A small CTC audio transcriber, trained from scratch.
Model: 4.67M parameters, log mel input, arch wavenet, norm batchnorm, depths [10], widths [256].
Training: soap at rate 0.0038, 10500 steps, batches of 128.
Data: 26041 training examples, 51.6 epochs.
Rows from block 4, named by matrix and row number. Rows with one number belong to one channel. Each number is 128 + 32 x the weight over its row's rms, rounded and kept within 0 to 255. All counts start at 0.
# filt: filter width-3 conv, dilation 16 (model.blocks.4.filt.weight, 256x256x3), inputs 160-191, a 3 kernel for each
# gate: gate width-3 conv, dilation 16 (model.blocks.4.gate.weight, 256x256x3), inputs 160-191, a 3 kernel for each
filt.51 [ 99 141 156  88 159 134  81 170 136  73 136  87  73 169 125 185  96 114 148 131  91 161 148 109 136 150 129 175 128 113  58 121 118 159 114 118 115 119 103 145 123  95 199  79 120  68 179  81 154 120 135 131 122 152 181 161  89 117 127  72 112 138 104 156 111 123  55 187 121 144  94  98 135 126 152 169 136 109 111 144 112 133 112  96  88 135  79 177 129 151 151 131 145 187  84 133]
gate.51 [121 100 141 126 149 171 108 113 167 159  91 132 146 134 135 121 185 169 127 122  52  87 170 111  91 124 101 136 105 141 110  92 146 125 131 123  88  67  84 115 233 151 119 151 160 116 110 136 131  96 154  97 100 150  82 120  54 129 184 118 158 167 163 216 139 128 156 154 116 112  98 118  68 168 126 151 118  79 139 121 141 127  87 131  86 142  96 123 115 160 179 102 123 124 101 102]
filt.52 [103  73 142 122 155  98  98 134 104 130 180 144 137 137 165 104 116 130 134 138 149  83 129 138 114  97 140 151 122 157 113 152 137 134  97 157 105 125 129 157  72 145 173 122 155 117 220 124 210 147 108 158  78 118  78 162 123 208 130 105 161 176 154 103 127 114 200 133 109 180  96 129 159 146 130 120 149 106 143  75 166 112 114 145 200 110 145 107 132 107 115 140 158  98 127 118]
gate.52 [149 127 140 156  52 117 167 116  89 148 144  69 117 134 179  76 150 135 189 111 156  84 156 158 163 149 191 143 165  91 162 118 153 117 186  97 116  90 130  74  95 130 122 108 105 136 148 116 163 109 119 122  94 112 128 148 136 133 148  81 125 166 157 164 165 105  88 125 167 185  61 131  62 151 151  84 167 125 129 141  89 167 132 115  92 103  86 184 133 136  74  77 136 118 117 140]
filt.53 [170 150 131 216  93 126 100  44 143  93 164 109  80 169 111 131 127 133 121  51 121 119 197 109 187  94 117 134 119 143 139 140 137 205 155 166 162  40 148 143 132 148 175  59 153 140 103 143 107 147 101 167  93 151  87 143 106 158 120 141 155 155 164 135  89 108  98 120 109 138 152 110 153 159 123  50 192 120  90  45 148 133 142 147  99  84 189 192 120  84 123  93 148  95 163 117]
gate.53 [157  63 124 117 161 193 126 163 155 121 149 153 155  48 139  75 140  99 128 133 150  91 162 161 117 106  91 110  72 104 167 125 106 154 143 128 160  76 147 156 125 113 139  98 140 171 174 127 189 124 155 110  87 132 135 173  94 236 101 170 123 168 138  87 146 179 148 169 154 131 147 129  87  90 110 152 122 146 105 112 130 132 131 129 161 172  97 134 106 129 159 146 178  73 132 133]
filt.54 [203 127 123 133 153 133 152 166  81 123 105 133 200  93 128 127 122 110 190  82 126  62 146 116  87 154 153  51 116 127 144 123 155 199  79 182 118 169  60 150 134  84 125 112  94 172 157 104 147 130 151 157 147 128  70 107 136  92 172 103  73 163 136  49 144  96 142  90 123 180 101 168 120 161 127 175 112 138 180 118 118 136 168 110 148 119 159 162 122 136 151 178 112 105 102 169]
gate.54 [130 101 152 169 112 159  72 129 135 138 144 147 103 132 140 128 174 128 129 126 123 108  59 187  93  84 181 203  73 140 164 156 146 145 174 179 175 138 125 182 115 134 119 152 157 119 116 124 107 117 132 104  93 118 117 131 127 120 112 146 134  79 116 156 180 167 128 126 177 174 120  63 126 100 155 113 199 138  65 160 121 134 148 138 116 114  90  81  78  68 182 108 114 101  82 145]
filt.55 [113 100 148 108  89 135 162 101  80 196 139 147 114  90 168 167 154 124 116 126 129 115 114 147 101 126 111 153 126 184 124 167 147 144 151 132 128  59 150 144 101 127 109 134 124 145 120 128 124 114  61 138 109 102 103 150 123 136  94 148  98 142  86 171 108 188 163 145 144 100 180 101  69 177 100 107 114  94 153 130 109  54  81 142 143 173 120  79 157 136 130  73 179 136 180 133]
gate.55 [125  84  86 127 162 198 129 168 111 139 131  77 105 118  91 103 122 165  58 124 134 123 181 151 135 133 110 149  97 119 202 151 111  90 117  94 172 130  95 157 217 145 187 163 112 109 162  90  92 107 125 138  91 111 145  85 122 161 131 136 159  95 117 165 174 131  87 127 136 110 174 112 142 115 139 100 132 116 119 142 132  66  97 122  76  96 116  83 161 143  76 177 128 103  98 110]
filt.56 [ 87 145 135 183  54 149 130 109 119 143 130 152 127 112  92 178 121 122  75 108 103 124 111 162 196 144 117 170 130 113  86 111 182  84 153  97 131 165 107 194 134 155 181  99  86  65 138 114 154  99 152 108 133 183 119 128 111  85  75 145 156 124 160  54 119 176 102 135  65 123  96 154 161 118 113 142 125  88  98 105 130 113 125 110  93 116 140 141 200 121 101 113 144 170 107 145]
gate.56 [149 183 159 140 137 139  94 131  97 122  88 124 102 111 159  97 107 112 177  76 121 125  83  83  92 133 155 106 192 142 142 193 136  76 118 115 118  73 114 113 189 120 156 128 138 165 125 107 211 156 131 109 135 163  95 169 124 179 142 116 140  84 109 123 148 126 118 120  81 139 177 121 150 123 126 162 102  68  81 135 128 154 151 120 165 158 103 100 157 140 117 117 149 120  95 128]
filt.57 [150 104 144 160 138 193 150 149 136 119  83 123 123 135 111 117  94  97 152 101 108 102 119 117 104 112 121 104 151 124 110 158 125 136  69 117 159 151 105 154 109 110 165 119 106 209  75 123 163 125 135 129 251 170 129  84 133 122 116 147 121 138 129 122 129 148  91 219 156 171  98 105  42 128 149 132  74  72 147 101  95 114 158 153 166 108 131 135 122 138 122 173 145 148 112  72]
gate.57 [164 172  93 127  83 155  56 108 112 121 153 146 153 150 141  94 150 107 132 101 123 116 125 111 182 164 123 158  60 144 139 176 133 149 145 107 146 119 138 172  94 109 151 127 160  99 104 160 138 159 159 135 162  87  89  96 107 157 135 134 116 146 151  65 145 117 100 149 210 123 105 159 136 112  91  72 193 160 117  75  95 120 170 102 131  90 111  60 152 133 192  80 141 124  87 119]