From a checkpoint of a small CTC audio transcriber.
Model: 4.67M parameters, log mel input, arch wavenet, norm batchnorm, depths [10], widths [256].
Training: soap at rate 0.0038, 10500 steps, batches of 128.
Rows from block 4 of a small CTC audio transcriber, named by matrix and row number. Rows with one number belong to one channel. Each number is 128 + 32 x the weight over its row's rms, rounded and kept within 0 to 255. All counts start at 0. Numbers have three digits each.
After each channel's rows are labels from the 100 clips, of 14976, where the channel reaches its largest size: "loudest" is the band of the loudest frequency at the time of the peak. Only what is clearly more common there than usual is listed. The data: short read English sentences (LibriTTS-R). In brackets: how many of the 100, against the usual share in percent.
# filt: filter width-3 conv, dilation 16 (model.blocks.4.filt.weight, 256x256x3, each kernel summed), inputs 86-128
# gate: gate width-3 conv, dilation 16 (model.blocks.4.gate.weight, 256x256x3, each kernel summed), inputs 86-128
# out: residual pointwise conv (model.blocks.4.out.weight, 256x256x1, transposed), outputs 86-128

filt.94:168074146077126171156120080109177165173144161134166116165129166103133177164147076087149151111121118114097127101152105139103089187
gate.94:120062077146113094091093131143175151131128137164083118122148124119129144143157112149163200105094125156159184141088097091136088046
out.94:136081168152192080139132117132098131122104171125121090096122151151157087096075138127163093126160136129130129179159143130076136136
loudest: 250 to 500 Hz (26 vs 9.7)

filt.189:163146098112113140105090187121105117115195155105146118189120129123090118175100129081144093151120133082119077203144052109139104142
gate.189:098126091097159134158141124098162146137167138094088088083170057128139162134136100166180153127132128168159211161110155152138151091
out.189:126062125200152073107108118180147166099182132164162136138141105158124088175145146154124142115096118094194131063112101131153138029
loudest: 250 to 500 Hz (25 vs 9.7)

filt.33:115128169081107118161162078143083112098180071134145121118044156169120122082176126101122150087222087138096125133125134156094163170
gate.33:132084164118056104128149124144144100089120088083138102142101118103147147102156181181167146133157087143148174145101165158085173150
out.33:133117130087106064117155129125147123158130125115140142102147134109125135114198114137095115138093117141130145173158099083154110153
loudest: 250 to 500 Hz (29 vs 9.7)

filt.60:184138138115112125097178106146119126127159130058120121081141083181068127155125172161092156152101138143182149136155109083097189155
gate.60:091077094172156118082115137151142175119146130161156152115156107151070146075144198135181096171096158132131146140105127101145116137
out.60:113142090075074135142147133114147116155137183126165137164092102120161192096074146119114182141100139137153121100178127129147106167
loudest: 250 to 500 Hz (28 vs 9.7)

filt.47:132098112138086122201087121173093101171111082132138119110113108114107053111151152096186120122148115070129106143143111130130164097
gate.47:120142133170062127156093088109148100125146116140100154083146105138155129161142183145143120153114174104123180154128099118096116117
out.47:155076103069088122140091165143145122115161171105158093146154218092162142093102082204149087073127100165124050121107128169142135103
loudest: 250 to 500 Hz (29 vs 9.7)

filt.79:148107162176175118112112162143144118133088126190099155153104079132145105086154130085112126157133181139071166162151119074135128118
gate.79:136027115151102091125127090133167156089128159080114124147128140165133152174158147162144132166116162170108100180079122152105145138
out.79:156117193178094115193143162126140135075119141101073112069146131093096090116133116126183130142075148094115181131154113101126115126
loudest: 250 to 500 Hz (27 vs 9.7)

filt.28:124156133202119127154153145127136082131113084146168162122162131108174151138104145107096164158169080153135130135135079143063131105
gate.28:089184119140113191042152128167115161131122083120088118056151125079104117184108159134142136096192164108130116148111138125127147075
out.28:209181165138161064124133155109196131156126104102124154147119150137135108127121119095132145222111102115126157104146092156229095127
loudest: 500 to 1000 Hz (28 vs 5.9); 250 to 500 Hz (27 vs 9.7)

filt.46:052095100165139080029042182173161151143130147116125143141132184138081131178159173196142135133088130132131140136112119117198051116
gate.46:146181084114195142100172082159167117155096135118132136085201131092142196136155139150116184114141099169181128150113207172131124124
out.46:110150164137103121109118091135099121105052077151141172098144152144141122056112095100117121102167043121061136182078096103151171124
loudest: 250 to 500 Hz (29 vs 9.7)

filt.212:180136132132153125073159159121073063088155106100146167150165097066131124125116175093082115165100117155170187109094133115118159135
gate.212:177057131135132068097125108161183160164123163093102141124176111124099130169135166166212169162149209155106146148098160124138174107
out.212:118131083166085128169149076096123151143097083139135152075125100103104107173172087083111164186092158135140181168136101089145071125
loudest: 250 to 500 Hz (26 vs 9.7)

filt.115:167129139124099106143082164125169178108192130149127097129107097122101151116096072098104140123171184163134145137171145093104143169
gate.115:074059138112180085131093136153168191099170183099094182127136139129109121156193159189185155143066176143137145185085171096176153085
out.115:110135167096194126138112168120124090128166184133121105157139158177171139091091152159147100075202079120110099122147160150104173126
loudest: 250 to 500 Hz (25 vs 9.7)