Weights of a small CTC audio transcriber: depths [10].
Rows from block 3, named by matrix and row number. Rows with one number belong to one channel. Each number is 500 + 40 x the weight over its row's rms, rounded and kept within 0 to 999. All counts start at 0. Numbers have three digits each. After the name is the row's rms in percent of the matrix's.
# filt: filter width-3 conv, dilation 8 (model.blocks.3.filt.weight, 256x256x3), inputs 0-42, a 3 kernel for each
# gate: gate width-3 conv, dilation 8 (model.blocks.3.gate.weight, 256x256x3), inputs 0-42, a 3 kernel for each
# out: residual pointwise conv (model.blocks.3.out.weight, 256x256x1, transposed), outputs 0-127
filt.149 107:560503459479536494547487469492572503488539481524496550512540505535502497468465526523476540521498505474573535508428562514470556517489460463549511513488492517426512470437561527606466475431478515517473522437564457497566547509490569431530487482524495549466504560502482504454480503472498586453460492493474520494498549571529504440514551439503490534474490490495526471451506456551487393475469516
filt.150 096:441509518546495499532491522556550506523515491417493511462505492485593450411508491550502514547474488439536559491471485512518512461527490575462446546476506536482484423485537531465508589512501453519522425475489487527510463532455489504501502489539478498523487452557552516513468535513546475515478516495530530545385511475449466507466524502616478465487494524568492457591415525580494543513470435
filt.151 099:541495469530441437402465483525489505487482479418509516371515498566481539506514531479479506595515514498515454416479493425465485534492495520546533486485504534520499544548531426526570559506494593510501471512498522483499549448488529506491497465467443507559450476463541502491609566520503485486566481478499452476547490479573508502503481486560453492366541558507512508562511503584533514409439463
filt.152 100:452507494460446578564512496479463569436501498509493501452491498518452408454557458485554503553508470485484533484496501529500539432498596476511537469540499524552505471474497507575576418531487556501528594515549585471491421488535513572491538571483526539519477489535475481493505520515451476511474492571521453530509457469543506486476446551494567483564507543438518500460552511537496488559509510
filt.153 101:449539512562581567536510539522498481415514509535519532520602542377464496477483500438484476448452469521449561533504503413497523485467516496516496585484482445531512501504500511466501514537489517473473557472493463501521495476481437469410461540502534483521562468519472484500440476403458461499491551479577510554436489499338471505502524582493507414454473471532452487525547442463413507608484539
filt.154 101:529539505464517487522554492567463582568398522554475469462507520511499511531477517461567500546518544496534466479412495459498487446505553467500469412542450442503504381608479488541483546517433565477468631489479407559511533490492496519479533507451539440501479523488543486504383499477374521476470486479441540505517446543503526499499486517451491542574430435525501493460477493503514544564478514
filt.155 103:530431524626486525504473436516479503465500496542466472498507515527510485546499510499458538420493525509465482485484474462540500401536496486493418489576526553480506522432491440481518566452507422455564482474476414514449645480494401478482479501461511491462524480464440493526446511511426489503469495551591497507505524527490530510582520504462591541439443457489457486467471521488519510582490541
filt.156 103:510428503496448497493543500485521506460457482496565486604524476600472515565520503524462476457462509564522485490520508453478469545486498594502494535489484526511494489454458415463510492485488430521527484459492595486482436469506451505515452526506609483486507482509502535478455454457553468504380510511560476516486450510482531513534493471468492512452548462573482499511458541550522466555501526
filt.157 108:462497475518542521540536541517484475481485534471549557528639539455472448469492524525515474415476451507441459502434487524525433494466475465538487501469474469405520465544529526471438462540509511486485518495524498543540485479455468464505505432453514547490498492512490492614490445493529517451481472459539470527486464467446500481494502493570468497414483505473488505515479481464463438539450509
filt.158 112:580495513442531536605461454476549527468484529522490482423482534585492516508506506571523496448508520555497528517484498507475516459510507539500531504526482560464507507514527532426457511498497435491481540462548489416483543502510574474506424437496472512504499561543494522565485432522467487494497538468408518490545486520524466467491500479513470505489474504559547525549453491423489489575513395
filt.159 095:437501470487525497470546476521498490421530545539516502446530507482497464573489529531530481541493491558536495481550477437467488530491485512504500534543488459512474514536499549497493461502482520483533466535517600505487518481516437534492520517520480519493441525550438459510468463583556489449513470485561543531505519495460444511521510498388481507477460471526518511558491536481468520630508538
filt.160 096:483481492454535558499515464629509466491511487489535516521488491450460458431448456519448469511501529469545454470478513514545524485499570528453517610458473463511537421531538581512495435509507590531433530524534508517466505491506510486484504503533496428557428545544580501493499556536503566536531515500456525550480483521469545504461530560503496535471508476451518493591497521478466484471525518
filt.161 100:454505535471519523501497506518546477440514448530508505573482498490483502528483507436537497378524534492506477341476523625483471477539526581493511533502530422508483455468493415504481538491532486527495449506482432475532571499467429461476566481504543549462518510483483521482433477492482510502465534537471510502444506506515512462448464470441521516548475518447495509515430507474471465474607487
filt.162 097:490456525508489542535498520539533511452556501529500479427542515517456483561477514606505483427519508498462485524507471537527515503491549518468453460475512657429521548485429510545514589537579446485497505449521410535463504467485496457540499461514468498481475479489483542498484484541456484511496489514433486531491489520534476524591486529469469498454475462532516513541577471414434504593534470
filt.163 103:558514462608494527591502459439497475549531475573476504590533467491517512496554536479534532477539507452495507517429502562531498541514522543456467464506527405538505505505475392520524417501520472517531572470494599495527483463513477454511512479507609502514595462464486488493457477531522459495430471501486498488488492522452504497490522506506489493400493515464481430359462512439478517516548489
filt.164 099:502507441461531555496491524478513439531493492525525592402440575514538518486460510450515477464566463435506520521500469501459514477455552468505467515519459525507476475522475496499484483455386511496509628545527557431529395485493476530447501548504430488527558527503526477476406525451390531554545477487479522480564470487513531464523442505493520466520463531478533542508495511528534501519496510
gate.149 102:454581528447529464575494503477464497462499471478514489458464513494500529449466505507465519593488545475449500503438502485503460509494439479489505534437550479440499495524519443515556455525436513506531506472487463444475523559454508539472488539492537440529501542472501536539521470514495443474581523498368511527495557433499535405498469494519514485579486524498526496539506464558491512518471488
gate.150 104:521455529479516525578559499493487495563511484616482504503498457509576507474530522542483454532525523424548480462500511564500520451551516569532491530465497537510496517532474528510512488538492528481441486525498463500484547509519503508520500534484561468480546488503577515500374549507439518482459501526429541487550502474509471545522561513549494521474490547527545533493525497451492477581514501
gate.151 101:517507525574504483510487492416505539557480486406487486559512473411554553471523516617513494579529527491515496422519503472482479609512467489514536560527462514549528588493483506518480425501491536488491433518480539512495379501497478492527517477504572599526329524499445509521542510488660493484438522505576462496467501501544495504457536497515475492464513552391469494417501527464500522466453463
gate.152 097:571494536514478495468519439476496526543466461534589519524481519457475566519537426537428467610458500480476489509522528360599524486459552422526479462543552450566516513518519538509543452563480472557518532433443507502520477532517470513521554548410483467405499487554516526471520500508507560460460528513503471454497523579581561519524577464509516552526433490443527493491616530504518508480434526
gate.153 101:483538541436556469455521499477545488466498480425477488480522508415554521452468486492504472591481539445556460470560508443494473440519459466508518496504495443514517597496485455510490377510513610489505462506548592501521467493526506516540480496478541441599544499479567530550442505571451501475531424558455498474519519451498456518493476525460470450510455485551512496452487513492531516488500501
gate.154 100:436561538502528509445420497509466459576557510469482506501525476504538564466594496525523488427526484426547471503486503503435459527604516560476483471543569523434487433509404553505506550484581429557430448436524386423496537507502490495461428495441520480499425540483500477493533504486484439525541452530480566507469561482477534552531580544496503513537511524474535467493514514454552502475551557
gate.155 104:490553489509504538466469500525571513584482483511462511475495467461503481543522517532503470485483520546490537564468494484468529576478486549478493449450502369501490401531565572521523528474514547490485471528514460466536539520465544464477595486519349480510523532506474479506566574484577480506507487516475541492532521525485488518490570512599511500476521503509487531541440491634452513614482513
gate.156 102:514505507516481491534490462506536504483516518411480499560486514488536517518509496440510472523518489509475479476472525479454443501500515521570499465558551364505514486560501470517533416589505506441541489538498564482484489554522438535532542542512552518478509439451551457449500438529533457469459545511501538471478495460431547487465515564473461482473582492514513491427482529542489483528514505
gate.157 100:524487501451536493565425538441473520519508536464486483452584515546506513558454536536500559504537580425485505420464498479388455530566482510531466457527467469513467539489527388541491594519533489503486508478507458445493491478454519491541527503458556497439472469522473502545486463523430506460416527494447501551433520547519479466559492511537472518563463505582526477579489455526497460526507488
gate.158 103:514445535515523503504506510589512499524508544398549486586462501562552451408524454528478465542529515490515527564513541448514445543546488505483482613498529578515522578550495528505449519502486518497480498554562545517497452512477499508545455576504465464498475541483557540494505509481550478446493526472492443463524478549501520493504489518523515518411449472422528533489461522525502528502511510
gate.159 097:526549511533479482488563517458493491434506522525501497519492488588479470424523539546518471475534505528490485593513478471510517547554490464453507459472510535533505516515487484500516458498538551485553586498504604561489447484557495525531529479498530549480596565470518498451501500486523482478421434491452541482544483504534500492460436463495451528419476464464469513452455589423523514459506488
gate.160 095:503527532429560472509422493498443514569473529502489521474493549523454496416502515534477519482523476558418447535504528514487514516520436598523500483587489533489472580547569497451521378506479442500536452455519505531470538512481530421559476509479519462520475483461468536459495494497598473536368486510505476474512511530528495510547534496506519514484497483558479501498456459522487476559479451
gate.161 103:567493487547551483541560489399506525555446460523559510471490519512460467480553476517526485512515487449481519434506541461468476539524530430546473511513520450479483643525515442510497508564521466525541560519521479576555417537471492479511524521507532536546581438528528503478464481530400557504569460473475480479519475479534440497572426515520490451385532520610446479463470497481517523558463503
gate.162 103:440547535532538502480508511538507518356533518515461561546553506466535515531495481483487510475478488444452512551500494494468524499494506508522498490526518460557519498516492494531458469516540470436551505412482473526506521477557386536529480472451431462536505536460472508502470503507508493521468483492553499490589460490460497529652516486430517493531456489494488478463518522479479514653496481
gate.163 095:572478440467481468502446467437444520459532527507451480475469514513505498502501513549504487429601544501492535427472553507479474406551538542484513532545489514501477573460486519548468490536519447506492423535493564466468560502462481541526443535486506511435492468535448432548482540483577519498426532536476457503507535522565540537492557504465606520516549482377510468503566500548515535437496469
gate.164 098:513495499380572516502471495524542554517476515449480549481460515470425508498474468486521519530498524508450502523490544418513489455499497435484518447494504449475536514547506488458508452510515559514586500464492459513529493453518517450476538532490487520472430622458584480488467472472492493557557550405522479510474544514487517570521492519524555480490472452672483474567491488576513454530493535
out.149 111:508474495518483504552508447475434567579450493433541456447561427570489464524514510483482518505514447495451545576504460531511540433496432519508540546571521516463491517531528524483546522508487495518589447537504549480495497554445469494492518550462456477562548443639522459535511602490574524493495525490520490467511448492546529468498458472511524532477457496517494413488448510543509453541430
out.150 102:459502467526480506496519524466486507505418486501483516562448511503530524490480538526476472479530540476503496421501407569538506440540492525446424474503475539453431494533531546497467525466480552485531463532473493487490502494448546474469415551522472466495552502489562465433508506472548468573485526537481529482563495537526478474543505521540461528489463493529436484545497482462573621505538
out.151 118:495475516534453500482473496567543549543498466566550525462551505465551526489612567611547466455485499473558465589559550500571470511526444421448508485442547513472485463517484540523492561480538547536496533492508521431503466519480480471383483489501502501507475479557512508518472525456457566539508525452482502565482512547507489452503513516459497497518390494505493378519469479458517562560481
out.152 092:504493439416507485517522472486552426446459572445453482501535485508493512518543553521468549569540510543560469509484534495531457477512467519536499499563488493533563483509544435482495504521453523475554405457483522512507485511507521493568526524488461523450424517552537487401530449436534507499565566439508402560508531474524487462567483467492444476547466557547545448460531430476505476513461
out.153 099:512455498480539477433562477465557494508521380464492456493525548484470522518499488503486492506481447506525526530466498460494491534471443494505526492491488524558430545508493530477564500472548524384449494449572457500467473510488562497488484444592522502459465466470470532504479509466482485534483493471495510501526503448423453558553512480462518499380463506614466446512532594490486473600491
out.154 100:576490498521531467447544518442487454491531561476519607483539499519451555497481514550442537517512463510486440501455437522471533460509517562571482520527520524528486571403458522503527492437470532564506518448411521529496557458496493403556517475442530469528456500500537515475477461449514496530496474498497489545521515508626521488525437512523532500532421498541466463446530515505443458457441
out.155 114:445460465564535466535475453429461486534549556465465511482527591475560501540536500584581515514519571574487500474487486470498499471501464498467453499499566500554485489469532565470463608473461503488512561516547372525552528588512500554531409474528479493504555519512606483508517533540500510523509581501424474490494500458526422449479520534432526490518535457549462440512479540460471557508514
out.156 109:560515499463526448507488410514555521527507416493502463483481505527521487487481482427533542558514481515507508493494400483524503484506488522482516497533473497485541476475528412502490488503444462452460497457513471536524554495454571439502533479521468505444598476419477488439584514470532533542523520514463512520580451564557560450560582574432467507513473510489434511459521436544556575444486
out.157 103:469466566498446467500537503484447507485482543482528545495498473441534475466535439518553500487513480481429582467536485550548514523447494548522499547510554543528480468471549507488511535502534459554545573498542503513494549515515558507509504509517418517497480551473490460560452526501511469495483522459500408435529511527476552490415469526474522466445494526462441499624527549532433478449547
out.158 085:476522525490502494504496418491506571471518509488512510472457532492476495452509542559408460426481425533541452541563468465454505511579628508494511511504475555523516480448516447547490532544500455544539462534573553520504570509518530514440475546505541572506581526529477570530497501476500519485444493518587497492519496395534475439502557484544470498464527550465536449478427465501584479502486
out.159 089:482494491502456519510502491474479529428517498532459505485492487477498470496448500434441597514442507519554449525548541465482510479461493499521431566497491456530444410471474494508458522511453519437520450437432555496419472488506598548438553472613452500550450530470466481510435507550466500465524473478539509522458501462451393501460492494472483463420470510462543553511577489467443445514537
out.160 091:489464489431505458507498529545521463473476530484510464484519524448460491489417566566437461498468478579556477499430467467585481487511540472553509465516507531435500551484468498539595495454448511503521515487541478512540473471518623591417480502486491525460469446473487486395479479549509492471475563435530498472500565515483488487533466511433553408547522485472537522436540480528526500445521
out.161 081:415476539498437502473534495490483549526508504470480476528469470451490464540529516531466494476483544542553557522517490516442488454416586451453529458496496506533543511516474459486456532554493524543472462490468490533490562492502511541554460512508525501478534552551503512469561522491466542547513546433453476461602512527406478447463480560557510481568478472544468479484454510464468443504470
out.162 075:453498501465508547556514527510491535537553468563488512479517526470559431529500469446479546497418503499428456526456519512481462523530544413495500475513555515570488501546455419486494475529450468564484547472493471512512543467521522511437493460455460482570510501475506502462520517452502512472490484573513480532460529525470543495478530531519516502495564525460508464524497463505483485511497
out.163 103:558505526524427526515534513464439507584413481489525478556484470488469522503521557472627547447468464501525474484403497535443485462524530519526486516434547477453486479540520442558502575442507500480419428474457430493466524501482467487552512567511414447477476516480553506549501497546509518499522470506506454562565445468607495564497541397456505439548513480480519576479492494492559501447522
out.164 109:512426515583567468501444420546532444508513493429445507514476539542443487509471457508486517420473505518452455477514522457478446489481495458528544514524482472514531516552528453561567476457500566508539504485523522514469528461504470506502463511523515413540415336487429543469437473507482512489510482503534503457537491518528456467523509495535448463490514508512463532458480458505522400428496