From a checkpoint of a small CTC audio transcriber: depths [10], trained on short read English sentences (LibriTTS-R).
Rows from block 4 of a small CTC audio transcriber, named by matrix and row number. Rows with one number belong to one channel. Each number is 128 + 32 x the weight over its row's rms, rounded and kept within 0 to 255. All counts start at 0. Numbers have three digits each. After the name is the row's rms in percent of the matrix's.
After each channel's rows are labels from the 100 clips, of 14976, where the channel reaches its largest size: "top examples" is what is common among them. Only what is clearly more common there than usual is listed. The data: short read English sentences (LibriTTS-R).
# filt: filter width-3 conv, dilation 16 (model.blocks.4.filt.weight, 256x256x3, each kernel summed), inputs 215-255
# gate: gate width-3 conv, dilation 16 (model.blocks.4.gate.weight, 256x256x3, each kernel summed), inputs 215-255
# out: residual pointwise conv (model.blocks.4.out.weight, 256x256x1, transposed), outputs 215-255

filt.212 081:094144179110076168114108142151161124092162094141145107082176157180155171129070075124101078147133138022067136140147147117127
gate.212 109:118158170081161150113148168132066090162100093140088126129198120087124157100109090153053120103114164124117045121113077080102
out.212 181:084147150130152093092123137166123180095080166074146157135114103149130174086089169094150139061149099099163160136160155120155
top examples: the word "you"

filt.215 104:156167117142074157063110153173131097156131149115096159179136146089183202151195138141162125107095105091120117123148148203144
gate.215 110:096141107103151114077163203137098101138132120133119098101165074124153075164110109115079075099152160138083159124188137101156
out.215 111:162112079120077138133137128119142068103180106154072093135142203083101090115133096120132138179128149145106048139082088077104
top examples: the word "i"

filt.151 088:108157151127134130177084129132119099142101103143156139117163134144147100092131156137135029157155189129083143126156069102131
gate.151 093:091162102097099176138187141109087132159120036121099114117143138041147167102150089127103124133065133126129124113121120103090
out.151 085:156135143118191136130189118080124114132128110124104146127084065113154096148111154151137111122097087139111052115120180139097
top examples: voice: female

filt.101 087:114190039127098139165155133143168130107107138087149174103072144079121125199084094154147085118122110160117104111154140135140
gate.101 100:090139146089177094114162204143113137109071167145127130061193116143126124129089113137073135138115176071094040079141081105110
out.101 112:159145186154150115157197124121135091093111073103111161087137063098102182156113138130106122126161147129092118098179136161100
top examples: the word "he"

filt.184 110:140147095096185199172152093139102095186142151170103165129133105102118075146062105126095134096108124161096109033158183138153
gate.184 097:083169109088124080103158138095113096167085114088097148087195168124078163168123085108098107149130120154151101099126076096125
out.184 098:145110080110102086094139172098152127115134082144101101081084139111090109138160117155132131129134132125158145060132097171132
top examples: text has "you"

filt.243 098:158113046123116104161147133171109139125082149172154152140167094107126105136096105151121156152164136107164099124086127124132
gate.243 095:182148115116135117059119164145159106172100153091138121154186120116130113137118193125143101127102171105149080127136151106125
out.243 082:088176159151171035128164150094163050114122097152136179123106106108085163080138108163141081133147152110119133082131114142132
top examples: the word "and"

filt.148 097:076161127134098071126127088096128120110077108113042137112128156086078103082114149155118102131128166115141132098070182165170
gate.148 114:135157126065159139114123141126135164168108174118112138083173085105167196129110116148080107170126088094144109165118096115133
out.148 113:127061092114121125121103085141114123151125165146193088129159167145163145100125088163092118163099108084104159160102083099084
top examples: the word "you"

filt.33 107:087166115133106142166120128165125162078126180162156154118137106107137147195113055135149136125139124091151182088139097134102
gate.33 104:123111170102119158158135139159142151174110155173136082139113073112151103124120112108075097165127156158077121145156131106135
out.33 096:104163118090150086096179122096118127101125130140111164132154102161150132131121066140114149090159109154151142138129192139157
top examples: voice: male

filt.213 092:177195125112123156125119089134062092143119112129048156131090183110139126080079139159138114102145147176130098107139160159157
gate.213 109:107168173074173125125189143172088100157062130155161154100164084084147132159081152105066113168129167132132100097100057071098
out.213 152:110155144124146075143117149159095184097069145091146164145133108124144172083110164099155144072124100101157127149151149146171
top examples: the word "she"

filt.81 089:158097119137059143051146150163129107156147100163107131142208138162200235123114083098104059130062167100087089106126168151133
gate.81 099:078173059123147070062140129138096101157099138156146133140114094124106109100125128149102133088089139123114141064082183117148
out.81 121:153081095117130113130103129125132153164108130141112104149159154128103111112167089128098147166099124143182165155075115104124
top examples: the word "i"